From a checkpoint of a small image classifier: 61751 training examples.
Rows from block 11 of a small image classifier, named by matrix and row number. Rows with one number belong to one channel. Each number is 128 + 24 x the weight over its row's rms, rounded and kept within 0 to 255. All counts start at 0.
After each channel's rows are labels from the 100 images, of 14848, where the channel reaches its highest value: "strongest on" is what is common among them. Only what is clearly more common there than usual is listed. The data: crops of objects in photos (Visual Genome).
# convs0: expand pointwise conv (model.blocks.11.convs.0.weight, 640x160x1x1), inputs 0-31
# convs1: depthwise 5x5 conv (model.blocks.11.convs.1.weight, 640x1x5x5), a 5x5 kernel
# convs2: project pointwise conv (model.blocks.11.convs.2.weight, 160x640x1x1, transposed), outputs 0-31

convs0.2 [118 169 102 127 137 155 148 147 131 123 154 118 111 134 162  97  91 147 134  92 141 109 106 126 210 146 181 156 118 160 109 131]
convs1.2 [138 124 122 142  88 115 117  95  92  83  97 174 141 178 142 103 153 125 127 118 134 124 130 107 122]
convs2.2 [148 130 124 134  99 164 190 148 105  99 142 142 135 127  76 131 105 129 120 138  87 159 126 160 157  94 107 147 117 150 106 118]
strongest on: object: shirt

convs0.608 [122 134 105 115 122 117 120 187 103 130 142 123 126 143 140  83 107 136  60 140 118  87 124 152 102 103 137 137 127 156 112 129]
convs1.608 [151 123 132 147 145 163 190 146 119  74 105 124 116 131 127 142 115 115 128 107 116  96 115 107  91]
convs2.608 [149 113 120 116 124 122 151  84 167 128 134 121 138 111 148  94 149  74  78 135 132 120 161 111 125 133 113 126 142  86 102 104]
strongest on: object: shirt

convs0.436 [ 83 128 121 120 140 154 124 102 115 130 188 117 121 165 133 113 134 103 139  73 123 110 124 125 149  51 153 147 114 132 120 148]
convs1.436 [103 133 182 183 137 163 106 114 120 152 126 142 104 103 139 119 140  99 100 148 138 129 146 128  96]
convs2.436 [150 102 110 106 162 115 130 138 134 129 147 131 107  95 165 128 161 139 146  98 140  83 121  85 133 133 126  98  72 103 191 165]
strongest on: object: shirt

convs0.372 [149  89 113 111 103 125 108 146 148 116 116  88 138 104 147 144 118 114  92 124 146 154  95  88 111 128 100 109 104 111 132 132]
convs1.372 [ 93  92 102 110  99 105 104  98 115 108 105 101 102 104 118 107 109  94 109 101 100 115 111 116 108]
convs2.372 [119 124 111 141 140 137 144 149 133 141 166 146  95 114 118  93  96  99 111 115 100 117  85 127 156  93 100 144  94 129 165 112]
strongest on: object: clouds; object: sky

convs0.550 [140 147 158 133 103 160 137 147 145 177  97  77 161 104 133 104 105 104 141 135 135 148 114  88 135 125 131 148 175 132 110 103]
convs1.550 [137 136 157 145 141 154 147 177 161 157 124 158 156 142 138 126 158 162 134 142 106 109 118  97  90]
convs2.550 [138 150  99 152 149 139 125 151 126 109 160 167 111  95 120 115 125 129 137 155  85 148 109 119 104 127 139 128  55 133 160 118]
strongest on: object: tree

convs0.234 [155 110 132 160 146 126 126 145 124 101 130 102 121  92 121 124 143 123 130 150 127 113 102 115  96 134 166  69 162 119 140 130]
convs1.234 [ 99 104 142 132 152 107 119 129 100 145 123  84 106 102  69  96 126 128 141 114 153 149 134 158 154]
convs2.234 [113 140 119 138 137 160  96 187 125 123 103 136 125 120 131 129 116 114 147 121  96 184 126 153 129 119 171 140 142 151 103 143]
strongest on: object: hair

convs0.284 [141 109 116  94 142 142 121  94 104 118  72 106 144 106  85  99 108 108 141 129 131  68 138 155 152 101 145  83 110 102 134  88]
convs1.284 [157 137 110  85 106 141 118 123  94 121 150 150 141 115 107 146 147 116  89  91 151 149 121 100  82]
convs2.284 [139 132 109 192 159 130 123 135 125  77 132  86 133  85 122 114 136  91 168 144 164 136 134 125 132  93 132 182  92 108 164 115]
strongest on: object: hair; object: head

convs0.340 [ 91 171 113 106 145 128 178 158 112 128 171 161 134 139 126 123 124 104 157 102 137 104  85 136 201  98 175 144 129 111 147 116]
convs1.340 [ 94  93 181 153  97 118 128  97 108 108 145 127 112 132 124 144 113  87 140 169 121 106 108 124 143]
convs2.340 [162 119 109  96 163 167 152 154 185 138 132 187  98 107 143 122 130 130 108 107  98 105 149 132 141 133 152 115 118  97 153 139]
strongest on: object: shirt