{
  "model": "image classifier",
  "dataset": "crops of objects in photos (Visual Genome)",
  "train_examples": 61751,
  "image_size": 24,
  "crop_scale_min": 1,
  "horizontal_flip": true,
  "targets": ["object"],
  "num_classes": 300,
  "arch": "efficientnet_v2",
  "norm": "batchnorm",
  "activation": "hardswish",
  "channel_attention": "se",
  "drop_path": 0.05,
  "depths": [4, 4, 4, 4],
  "kernel_size": 5,
  "stem": "single",
  "expansion": 4,
  "widths": [40, 80, 160, 320],
  "loss": "cross_entropy",
  "head_dropout": 0.1,
  "init": "orthogonal",
  "residual_init": "none",
  "optimizer": "cautious_adamw",
  "lr": 0.002,
  "beta1": 0.9,
  "beta2": 0.98,
  "eps": 1e-08,
  "grad_clip": 1.0,
  "steps": 9500,
  "batch_size": 256,
  "epochs": 39.4,
  "lr_schedule": "cosine",
  "final_lr_fraction": 0.01,
  "warmup_steps": 1900,
  "weight_decay": 0.1
}
Rows from block 12 of a small image classifier, named by matrix and row number. Rows with one number belong to one channel. Each number is 500 + 40 x the weight over its row's rms, rounded and kept within 0 to 999. All counts start at 0. Numbers have three digits each. After the name is the row's rms in percent of the matrix's.
Before each channel's rows are labels from the 100 images, of 14848, where the channel reaches its highest value: "strongest on" is what is common among them. Only what is clearly more common there than usual is listed. The data: crops of objects in photos (Visual Genome). In brackets: how many of the 100, against the usual share in percent.
# convs0: expand pointwise conv (model.blocks.12.convs.0.weight, 640x160x1x1), inputs 0-159
# convs1: depthwise 5x5 conv, stride 2 (model.blocks.12.convs.1.weight, 640x1x5x5), a 5x5 kernel
# convs2: project pointwise conv (model.blocks.12.convs.2.weight, 320x640x1x1, transposed), outputs 0-159

strongest on: object: tree (25 vs 3.2)
convs0.120 097:479562547460466592535532560530488489453514548437484505500473526473423536517478544534490538437425486436531498489486476473536480467563492499503509560531550492419583497459515460493546525599534503513539481484491572452486457511528475490463560494471511542501472522511535533465499518472596567504530527481583482476581481501497555515522543539526543510418398520503460564484459468529485439493469483505409544563533544536510521517504487484556533516526492518447435493435485567483490490442502534
convs1.120 088:511545523506506479495533489490565550568598540526527575554538485492504517471
convs2.120 097:420508531517565446473563549530511494514516474455478505554438480424602497502523475467529541558443492546507472554454468445512524538567469512581461486518452429561461440438480570493523500426473548570529524452475525491514450466401510420467417475436536468489481511451552480507509487565498475522526462490460497511549490514584492499485514486471429426451468465552511458532534533524523461503490550490515508511531525468486493459559494441456521478546508584600548442446518486441422502499506567

strongest on: object: shirt (26 vs 3.4)
convs0.202 100:514501521470562519601517372485485482549517492407494479471452430475441466530512485504545549440478514502453501489559446486499486433517460457505441449516549505468516444468473433512503528579504489477551504505469484535471567468561492489547485462498472505476461495501478554521503440515480539471575421494499454518513479529452491483418529386464598512481416442410480513532461515432560541495496475475466542531541552519528498511485511522538469480532519514455542486495526571489501478482529497
convs1.202 099:467495518492561485553561515570501537535498559495451447479503546493561431524
convs2.202 107:510506411453514542552520489516519453444486454555480482516535574424520495467514526488496500500571531472534481431577519505484489552441549532462522607437480512477483526463456496465516461473501456446464477472487528510468577531476488511542467542528544559498469560446475466556517429508462475510497477471544486482417543502578449437454536471478540483541484482500460511494494480557493513567565502454478450478484523612472494514468508558453536466482510461509465484462543452529543492501449534

strongest on: object: shirt (29 vs 3.4)
convs0.555 099:522493477496511513628558468546546473466544452526514524480430442510525529453485545500517597458443547438504461493561509538476479535519474468448492546481533534467556470480457503447571569525515510502440482515464432511509556417504496507509560475522519467478548436523527551537472533508515511525503519524561434431520516514471465522455485480543592477440436516490452523487465469452569592539477518474489504583509558466554531524497499488529516447535454476477547521510465534467473571517535432
convs1.555 095:576531515532564554517471447514457479439460489515526558563552519499508537478
convs2.555 103:471522522527439528440488508498500474525460446543501487520577502541542473504505511507519477473502463454510476423517582561494465531533507474526462535516537491463463569536457464468496507453550567552459475494489547470507479452484520503532491548508483504462453529513549443528440537564539502573543480480553609562441547542514487521463555503458527483556517483454535500385531519520506466552507488513490504513454491479520442447451479553427486475505524496503523534524465462534543464445543516

strongest on: object: hand (26 vs 1)
convs0.453 098:519570510524597523491486471458560529519515494516506495484510457526586434517532489419483557517518496540534503544499449536506522511456455490444513521524507455456520483550468494504447490460485480408496519614499442569503498509540513443524492476556522545422595499527521542502482505517537504546491375489482553545546524474520475512468551532425457421483516480447571544516469489539492512467477462471580552521550524497452483540546545455496553502528576514516464465434567489506473485483543525
convs1.453 102:503580543558571448538475505475496563495538522482530523527544516563526550518
convs2.453 097:483485489541478527543524515515538546437521498512444468493481507428470506507479482548577497541571436553474598441505425466557491502468546505498523518500468522505529406452375574472518511518541499433583477593486465463491491584579397516480494469518501555524476513511493437476533496470447540488400508507527425564503458523454552459487511503492503511531482532453534535513431473519514446509431519513511419523455512486402499531478523466529442481474528529455541463559543499505504449503573451

strongest on: object: tree (30 vs 3.2)
convs0.177 100:473560572420505475501576469429543452536537557455535486536557457485499513516459523500491544450496471556566510473476492456501517490534550496516495490509561493447574573513501458444453518581622494495558473450541528450460497550480511490521558516424538474508505529522588499531474535489466492461517556485579438458461482489477514445509535483504505505439444445508540554462499501506552508526490499511472501518540493530459497512472465442548559643470517480499498498484466554469469541428522494
convs1.177 098:415469432455409508498502494510491506447496495534515578564526500511531509515
convs2.177 103:450479532506406548490582487431548521444498515499505484448585524477465497545537507446457467485473513554476458488486507385495428498496534520549534509451549475471530491561500495519545468577523593474524476524563513460516499484479410502496549546479549563484448523571503487519473526426475542504592425500481538525546519487503451517518466504461474527490432518530577557520542495547473484495497481485504587430538466492490521574467557425458545493437452451472488511504425588469517491477492493

strongest on: object: window (30 vs 2.1)
convs0.69 098:481468509489516535482563455491504474507462531442462479484530583504510545528471477518506462461515443478523540508463490476475571449490549468520484468556468483441507443480495509540420558525508554430561510569489440494553523521432456472504474423518488482526534537526476419539584512583550524523541557555483564501521506467517456545501504550476441613531480557526507464539492451530569532472477498469442498518524449560516489502567491520508541410534503533568470438455549473431462501481538474
convs1.69 100:492524432433509536559512510589513541498487531546558527547554508520521539519
convs2.69 091:581460556497470494502570482524475514470469440457426505567409474485525488466493470493485456513484503492519487516516467505498452494454477562506489484534556530511431423497472493463548498475488462495462452472448450468525451422502426571501438453542582527401503529536543486533563508490502533526481561553494501529504459517481538515511451507505525513446585467444466500525484478497499442491466462508540535488594542483513505494538540481494557509452521542567494455517500511587425533552407487

strongest on: object: shirt (34 vs 3.4)
convs0.342 100:504456485541497462553501473578496454512509432537536539411564453509499514464471491433521486470467573488496486493474544423459487533421586458495497551410477530552538463466506544478515486545549520522468494487422473471508485475471533468535478472519518415500519483541437535402499577443532508552523526495521575476484450512565540487406462559512485522485524510507469491461532550504497511511520488476486504513437463484503504572465453548486471463540513442418521590547524476466436456511474452
convs1.342 102:504425512553546514450490472528447498556554475523449510459447457476485491429
convs2.342 097:463432485490490501505558491507536510522474521554497521510513450497444484449574519497593496525469486438514529490503469509568539472543500485475510511557497496517499497493397495405510523511429513503550599552511465517523548408479439531505473475537554558497472525463434515495534453482475516496489542421484469504535487461448492486534524469501572568572518448549547526615455489471491466482473469415499534479456512456495539519464499489537487445546507531452451451522515443504424528530495460

strongest on: object: shirt (28 vs 3.4)
convs0.408 100:558488421475544516535533403513542447477525496468513561475462502456464493560439452479508538458494513498522477494558451493454484497497406515509471529503567550538487471537565512497501570533477485468469522499425528559532537529497487541509501528481553503514506461451477496497419479512475478496425449522560464402478509489477550564482498430479529516480451542495486436580476500536438538482464519440418457501458518483619494522533484524500493511425471497466490491529560584509567537489557559
convs1.408 095:512510447492509527544498517591558556542486602472471549474471512489517524506
convs2.408 102:583461466502498456474477494544474497520432470516508499548551496532497493515519582458508427468481568544496436485518467510552483506500530506504477496454474551539488504424514429440553509537483477477473499454446394525522511492507524502568549535533592488506467537538467537452489477434474533496458558555525529512507539527505423449565474487481610532565474465531443525528448453475440535520605556433516511475480533431469409564556455444511487475515454483504493482518524476470449553531447524

strongest on: object: face (29 vs 0.9); object: hair (28 vs 1.6)
convs0.516 098:510542524509514492465573498434483526484522457504514534551465500454516473554463539519462571472528498580479459525513568529517479515507507533487502474479483577521478446498447498448560452476452554522508444471513498499536502483476441512533503520429543523492481527487495446417487520492442503485522476537483556540515457574419496481558539535493451476483497429393482561510620458490519482558508527530469483507566494471559500463534513557513564502567610479498510479472537441553400495552447516
convs1.516 102:456544518508508557542605510624524465499480495477494499488504493480509479511
convs2.516 095:441470509492503558495494524507479509439540495460510587525424581485500467532510531548508473499432411512486530515435532536451485475471493526534435524524514425530541462472514463535467437484493492499523433452437450486485502486514567549566546559546502536476515511483516450383504511531463532565470515442511420516488469523524543503493485502544512503612499549457517449517548507515525538500492620466529523501548516468545513566517551487510442531504482494495511496440542434523561446544476507

strongest on: object: tree (27 vs 3.2)
convs0.335 100:498533553574483532491485522558426515539487526505475495532444477559524545451515496583562498538483445486529458410501510475505574496636543473516509432518563571529500513484595503480494499566525496529569481475571565455461517461530471466495496508436521499544421541480558458528520527550474530569486504483477480485481464516476494499552537426499487502489496510516597510469482527455575475479441490460516503538549431457536511460501598497492489516489519487444488543477529463466453494448462527
convs1.335 097:461467465482451477489458451488508564463529529494562545508571511569521529564
convs2.335 097:476582431466451533495598459448522475528546516492499607510495526506454520458517452567525475516526495398457468546557442539457491516521446528491498490482521526470510488476516415454497461497442584556500564490587496468556492522472511540478445504559460545537445445439474562481537502414457411484522444526484471514505525470538451485473537495515508493514503475452578546547495501495558499469476457457467488535502504470500559543442487502517514525538514542511505586526498513502531490527460491

strongest on: object: window (30 vs 2.1)
convs0.573 096:494520569500439510491490548477537550513472559441449498536547550480550495522460434463440446500441496519489508487461553442484579465495593525525546395525431441469492499505505515507403516532467532491549453502514506570545554539489478589502513517480455528493510511583462461501501496481542533495475504498477503584489458542571462553542506503442438551514536507527486518596481457565480466492465503466525508452528466549459478541478465462515576502507485498556476460487473450478441544410494480
convs1.573 100:513507503469469527527500495486568547486560521549530501508573523533559577573
convs2.573 092:503449504484505497505532555420463567550514414441477502503543424516542481479484558472497573537521527517445495498543527467459489490522471534498509500480538473516447494615438501514515475528503543554481516447465421422506448431539440561498486532487601485501460470548602523435465539463582555511538509462520526530419459455465516579465470483469538487477507512477529530495477468468419488481520439498543531512525465448468477566502579461497553511529452571539565463516447477525465469453480459

strongest on: object: man (43 vs 3.5)
convs0.412 100:516574466548476548505541507534562557538531480521477526438529456483497456606513481468476587521425453494463496508502471478482501554516459449463507483471507507476573435505546500455511466505436508601398486473440463530469558517457532520483552563496542504489538486485486501520476448502473521516495381555522464526512535527453526530529511500454558482490475532509541477603555497526546517524481516447469530457457447464505476542529462449462523457531487453422532524506539441567448566531515477
convs1.412 086:471479514485446515455459454482458468486501443494476477456480459578558581542
convs2.412 108:512464501531498476498424395578497577553512526412565439533501513456495517493533443513500457520548560536520499471521511512481448504541447429544473586489459503450466510484507428465515485510519456464514522480531542549489437477535572491493536496474500474480449521515468441470473516451430588568520529546565505434553550532519550516454501528549567443502392468547465490464504513528487501459496467551504511529482519468420528547494452508489505540485559523470421461440531496470516470519487440

strongest on: object: man (27 vs 3.5)
convs0.140 100:452520499472523492523557560488565535473531468500448511448421492452479514537457523539476538477546548492506588491517497468518502519438495475579472513452477524558530498438543467483478481538502482574450540469546471454510469487477527537446524470527560453547457437490517542451543494471492552521562528538564500541482500539442392518546454449513545492477475522482515539516556438521483427501481455586467572445557458512483479566465489434522443538468405494439500477474515493523493427454520447
convs1.140 098:511593450574537478492499521474493461489445477522505547494501501401452486495
convs2.140 106:516502479557452458541456487499489459455540395550576446451430539530457464580486557562515448453504524490548474573460484431470474455496494497456503561453536510483484499400484538472521470500566532545509491491598443439507483425505474493400533544511422420438505465478462549448512490502559580453447519504579502537554510525504539565498534513491488524491548449460475478530503527507481464443507562503538526525467482523534512466483548512468452448465535522443481529493453501450482607529456474