config = dict(
    dataset='crops of objects in photos (Visual Genome)',
    num_classes=300,
    activation='hardswish',
    drop_path=0.05,
    kernel_size=5,
    stem='single',
    expansion=4,
    widths=[40, 80, 160, 320],
    loss='cross_entropy',
    init='orthogonal',
    lr=0.002,
    epochs=39.4,
    final_lr_fraction=0.01,
)
Rows from block 10 of a small image classifier, named by matrix and row number. Rows with one number belong to one channel. Each number is 500 + 25 x the weight over its row's rms, rounded and kept within 0 to 999. All counts start at 0. Numbers have three digits each.
After each channel's rows are labels from the 100 images, of 14848, where the channel reaches its highest value: "top examples" is what is common among them. Only what is clearly more common there than usual is listed. The data: crops of objects in photos (Visual Genome). In brackets: how many of the 100, against the usual share in percent.
# convs0: expand pointwise conv (model.blocks.10.convs.0.weight, 640x160x1x1), inputs 0-159
# convs1: depthwise 5x5 conv (model.blocks.10.convs.1.weight, 640x1x5x5), a 5x5 kernel
# convs2: project pointwise conv (model.blocks.10.convs.2.weight, 160x640x1x1, transposed), outputs 0-159

convs0.587:448544522508467520494516493491493487505506509474458531536497528520512516513436514516494497501503511516505526516485493506520538508553480518520486500514484517490480520508513474519513489543517518494487479498485521522503465478543432490553513525508494469489480531488554481547494470547504553522526506498510480550523517461468512525543496524520466529505511464520506526452496482512482492481483489477472483500512495458503516442507485493497502468511544545522449471501499514496481517537537475
convs1.587:528516567499512516489498471517469504530491468465471485464466489490506504518
convs2.587:549468507524445514495499527492510530503487506471487505477491467516507472495510521493476541502446499504516496500496497466469519489522510469439471462521508518511543484536465478532491506506502546506518468498498492480548522487530493531529514523537525549503505520535488488526531497520493470520488461468502499463528454461499480485508512497531479452521507529506532522487498455498488519512498489490498518491520488506461479512482502441532463464514559495490461522549470525483480467462481488
top examples: object: tree (26 vs 3.2)

convs0.418:501483490532500506555463483495499508483495502474507475501477518547502485509483497448511454500490486498511450478478493502489506531525509545497541528493556511490533518518519530495521496499481510505454512497436535515511514528494488499496528512490512507470503498501494475498515561493516505506488527508509511497502523470494517447435510489476506521518490537537446454477502496468499491508478442490431547488455468483525522568483489503467485498469488472495487519524509479496522460505475486
convs1.418:514472490488522499509477507501514559494434457505527473465485491510484499497
convs2.418:512519487508508526548515469480492501526456511490526490484493482539526524511482466451513468541476506500479528509498495492523529510536478476500512495502507531477482502496492454499492521526487507545489512517534529523528489524479496553478492536486483486501517497528503462514537492553485501470498515557504448446490522516516501544501502487471495525533470438516458486573484494499511520463491488524502485530514475513526520512495498509514543486487485500514535451499513485558532518522555513
top examples: object: shirt (25 vs 3.4)

convs0.433:494475478480510503499540497536523457523479527514485527496497514505485508516495499479558497461499473530521539446482477479533569473527497468530470486472526538470516486521546482496496507555555481469524501514505534489496487520526487481560480477466540514513487516469557510501477530541525519523516514496502472502504518482490515506506509471461478491494470501501540526489534487511526485492458476507445508562514462489498510506478483490495505515516498526492481504486512496443500481465500484
convs1.433:468478508522505464482487522522446463512519542479490538507510477475517526488
convs2.433:496498463520558495478541495495525470478500538500540537503516484514479499463470474495455481537495458511528503495486505515497492526506503500513521488467486435476502487487482516488526515486553538537545484521493495516483494485471473519518488530493493480503526515501512459495511464522470476526477544523492550528489464505512495531476577525465489531464526511525496474504485456507499514536470480499479480489473489525525493543485499532523484507471506487521464519466498461468442511491487472
top examples: object: tree (27 vs 3.2)

convs0.313:500492522471464514510501494530482484470490484486472476458516487502482508507507491521515464475499528526560496487480444475504483480532509500483456516489497486474509530487543493488500498508534527472555520500503508480520494492485528493498489539461501508525486471463580487512476472491509477511524503449531504515500532544527554533553474511526517529472480484495470506476484477566487481503551500466474469530492497558544484465524513498496515524467490481523476503487524492539510490496506516
convs1.313:477514565495501545511501509508520474488494503475508535523462468520524475478
convs2.313:490531529515455516456484550525502539471465512528481468525469519545470478524523520498507478517472485522496535507511538504499518526526492491509476490524498545516459537501476495532535524514502481517508495451547524523547505516508469510496484515553489489478520541509517430501511498500503501524484548493522493498506465480496516517536532540498489471519478534524511515508514441467489499542515498552513544468498483486501462491503485484515450515476536508488508466506523497517495484496456518
top examples: object: tree (25 vs 3.2)

convs0.354:512520509503495478520507454495517441491501467544504512462508478494488483512520493492501542501502515526527472492492472534484496515488514540489509504493504477486530459507471503441510500476490550513455490477443472524466515536447520513494506511506541453435495523484558503515512496503489484486462490508475499492448501532483491462486510510461479519508473487527471499514490517464484536520512481492485500505533532479503518488492456473472504499551476447501539501549509484513512529541541509
convs1.354:476448493475492487475493495499459460503520482482461511539499452494522494519
convs2.354:481492495551496499474497518492494496496489498470464514507539491489496535475459469535493496516504476509490543485507480484495553500485489454533479519534482493515528474482509502529459510496510525474489507500553480487459448457494510484526440508491442469512448518473524567475510486507532487490502447498512514539487521509542507499508465504507458536504511477465487519537487505526480485471516543507510520469492537520519486481484509484517444455522479546523516485498500491497527492493532525
top examples: object: man (25 vs 3.5)

convs0.205:493500497554520459473470466537512453512517511540555518515526480472527512506510489496485525505489472495462521558497508482480502534489531502490479523559506498481461480519499514515496530507481534520503504528514501482513485461508511470534509495491474508510525502513455539499502503493559467507520490531500503444512488488519494508545524511499489466489500515509520502434511529470485486532539455488460469512474522469496536504451470535525503480490498464484486554497510525480475501480445492
convs1.205:477518572541470476484467483497505512532504507500514461511523483480499484486
convs2.205:539441477460477512548508511497440494533492521496508505462540434474494490494530462479508518479522512536529507497515516499490494501481550509495507529494525467479510528536485501493514509505538547468512497461525508495486516501520512485516488486497516538454508540493512458509486507505491463483502506489542530443473502496551492483521483517474559490534543520513475490493437498480532500532474485538471462485499488503483479516529532540511505505525497464509479484512502509497495526467485463
top examples: object: shirt (27 vs 3.4)