{
  "model": "image classifier",
  "dataset": "crops of objects in photos (Visual Genome)",
  "train_examples": 61751,
  "image_size": 24,
  "crop_scale_min": 1,
  "horizontal_flip": true,
  "targets": ["object"],
  "num_classes": 300,
  "arch": "efficientnet_v2",
  "norm": "batchnorm",
  "hidden_act": "hardswish",
  "channel_attention": "se",
  "drop_path": 0.05,
  "depths": [4, 4, 4, 4],
  "kernel_size": 5,
  "stem": "single",
  "expansion": 4,
  "widths": [40, 80, 160, 320],
  "loss": "cross_entropy",
  "head_dropout": 0.1,
  "init": "orthogonal",
  "residual_init": "none",
  "optimizer": "cautious_adamw",
  "learning_rate": 0.002,
  "beta1": 0.9,
  "beta2": 0.98,
  "eps": 1e-08,
  "max_grad_norm": 1.0,
  "max_steps": 9500,
  "batch_size": 256,
  "epochs": 39.4,
  "lr_schedule": "cosine",
  "final_lr_fraction": 0.01,
  "warmup_steps": 1900,
  "weight_decay": 0.1
}
Rows from block 12 of a small image classifier, named by matrix and row number. Rows with one number belong to one channel. Each number is 500 + 50 x the weight over its row's rms, rounded and kept within 0 to 999. All counts start at 0. Numbers have three digits each. After the name is the row's rms in percent of the matrix's.
After each channel's rows are labels from the 100 images, of 14848, where the channel reaches its highest value: "strongest on" is what is common among them. Only what is clearly more common there than usual is listed. The data: crops of objects in photos (Visual Genome).
# convs0: expand pointwise conv (model.blocks.12.convs.0.weight, 640x160x1x1), inputs 0-159
# convs1: depthwise 5x5 conv, stride 2 (model.blocks.12.convs.1.weight, 640x1x5x5), a 5x5 kernel
# convs2: project pointwise conv (model.blocks.12.convs.2.weight, 320x640x1x1, transposed), outputs 0-159

convs0.337 100:445517436332492543609591468547504446495568567476568457453448517543509473476514487512508558567468538466418488583539477430482528588499474457549493476444533391537462445499546467541534500461519546568407548475527551518500442520511504572442552469587455502398530507527465509493476504554500495518462495577466506495466523489352369539516562519573558464435428479476561493572444464515498558510505405489487470553556548432467550566554489447410533409455495523505493561500466421481422497475504534
convs1.337 095:433413482462440611554504521581467431460464458554559509541531510460527496473
convs2.337 099:575563514482451572479507483411531447493423397511539497547546492524449582516477542577464507489401507536476504496495475454490484591466514538542469528523414526560537545487530482485466543536451470447528543529497518569448514504568536475570556427517486620486532488568472481460507474531517455539498483462393479446565465593459516412442606397457467483537489493640503446527568482530510468550520474477496590550453446540455530475482527500538646410435449512569500441528490505462482440486448544
strongest on: object: shirt

convs0.628 100:480531402464426572531531495515502383506559533441483473476465467538493499536458459576454575389489540505514514547583546485539574555531401363491475535378434514418502493559570445444460539550479451534422534473517430481463502497552419412532532493494450472514629485539523526515435497550508465523469507639526434497568522542413516587580443528545555553450433514534588538543426440535505472512480475497489489579484552486527501468533530430519582504457466510509461501473506576477458461535534425
convs1.628 100:555559517475569428468463475438491471445420503534533571606533493544499577482
convs2.628 105:450489569608452508482532477514516565429489457491466439531521365608494565557460455503538543529461475424548458395535530407526458586506441486491526530528546517507537547501452532489509447460530459559541512551552516361456434450406451529431469565479530502481399513509527551468519544606464622507595483454538525583491520517521430534468578557458480506514427450402503526550482486452561444531444453515521604475528500563451465593465503556474508502461533500493556506526492556529399491472593468
strongest on: object: shirt

convs0.476 100:523556485459505476511484402566626500479481438492470568477444620477520419513535572575539567453477567452470503520558500407564477531542475524518443512500585504562563454487561522530487458559524515489478530509560482534553575572405490567632544447559617580535458448448580479557499485498448556492522501490459476570511559501366501468504539487456585461456460481464504483552509499557543569502618426481537528483500460561518510465521407498474503489533414497508537506489553459543534612504470601
convs1.476 099:616598552575577466475444518409473483546504462504510535530532527454531504508
convs2.476 098:527501501559441480477476563533473567531553410527467432461476484537625502517527575443531509514448513427532481505499469540503445460493601525408444473486526472431471492513474478413464537457509526531557514464588452397456507437427410556457441607405489533523534523487475458544495524514446571397450538435591519512454453470508433591496491501539505467427611498388539538498509537424550404487442484534478469407527463479484421459421512361555486520485513464464436494502577467474426530488562555
strongest on: object: man

convs0.295 100:475572516581407464491582492552550513529493487514471484445487520493398496536494500427519566531426500480476521529512453462483526506543485449499519466447638497455524461446510546494580514665486498524515528509371503626506549448455485520504504490554599480509502372522522613520500553483502589439537547477445501552506464549488469468488578544489512611531382471506465560510548463540544534539560494393487537598425506517493548476491406505462486473560553505396517524484524460580432461446490449
convs1.295 097:595558541510641506560487578527480477500484518477458435464430463494497494452
convs2.295 094:441581513421460473538504502502522540552459418472547492587534510527548456607471494476499501451491487554506518486521475491472443462489467473507524507410519499442494533555437475526515485569449553481513450405551577549533438472459480517494540522487541550516565556481532587458496435501572566532489514520573451592600389487462571493445523479505519331485539543609637552429495449450495464454545488529462458453433316471476479473548570472553524492554484531541469458376513501447503490442462491
strongest on: object: shirt

convs0.298 100:497633479507449551493439526476567512502591391560413474453532549499570504567472508559495530418392463525540404523463441507453520483514504463439521477491507524428543513547620488517568430508405478529465504541430437466455509504498507445438572428528542502499498516529559473579510491443507493502473412566465447562539569571512535498430459524582524458499380456505508511514529563559453493508458469425492485514485458455462492541477511450508554564504508576410516546473536378585348540571477486
convs1.298 100:589568495573536413478508454471552533499508536428457517462472562570491489594
convs2.298 095:434442382495491494532452492545546547596568573462485462553552459523619493520463481510495515507449526496558457478604500482464475453492451433496510507570509442398539521545507452512430447523560470560450494427545573509533432509560489594516516535441435409544420537490550495497493583479518535485581478546531497579501518482536525486384518553558576414516463587397540468407525506536590404458560517553512430532576570589537467383553537498438536495416536567514434491468485555539486459516486496
strongest on: object: man

convs0.637 101:556486551559487523486524437540481500598457437588482565480477468401485503413501484483510614466499512429529501532484525456502582499445525424449482492546478535519588410568498484456501466559585589445454462444474472484524431412553526481545498551481552438578494416531509581483450464492515555558517475482507512475506467453573503504487474490487540511530571471434581584468492593516482537523529447371473621559525498514441548490500372495584471421562500488416567570608517560510489594522481536
convs1.637 105:514469467508449532430416504470471402518556564526427537526540478376493512486
convs2.637 098:484488406567535586515544549495461519465519493507462435467518513537405509397538560457624523503547496496484519450537450436570554498513486666479478531518559521413477538508380462441440481508556555459451596495587471485429528420479502405425530497525510572521492482498458422549455505432474424518523454582462508535433512566551551462498612389508624555494526524461501517544441442469607458610536511493531541575524541507504558522477462470579549446508521515556420520520501518540544461484538519
strongest on: object: shirt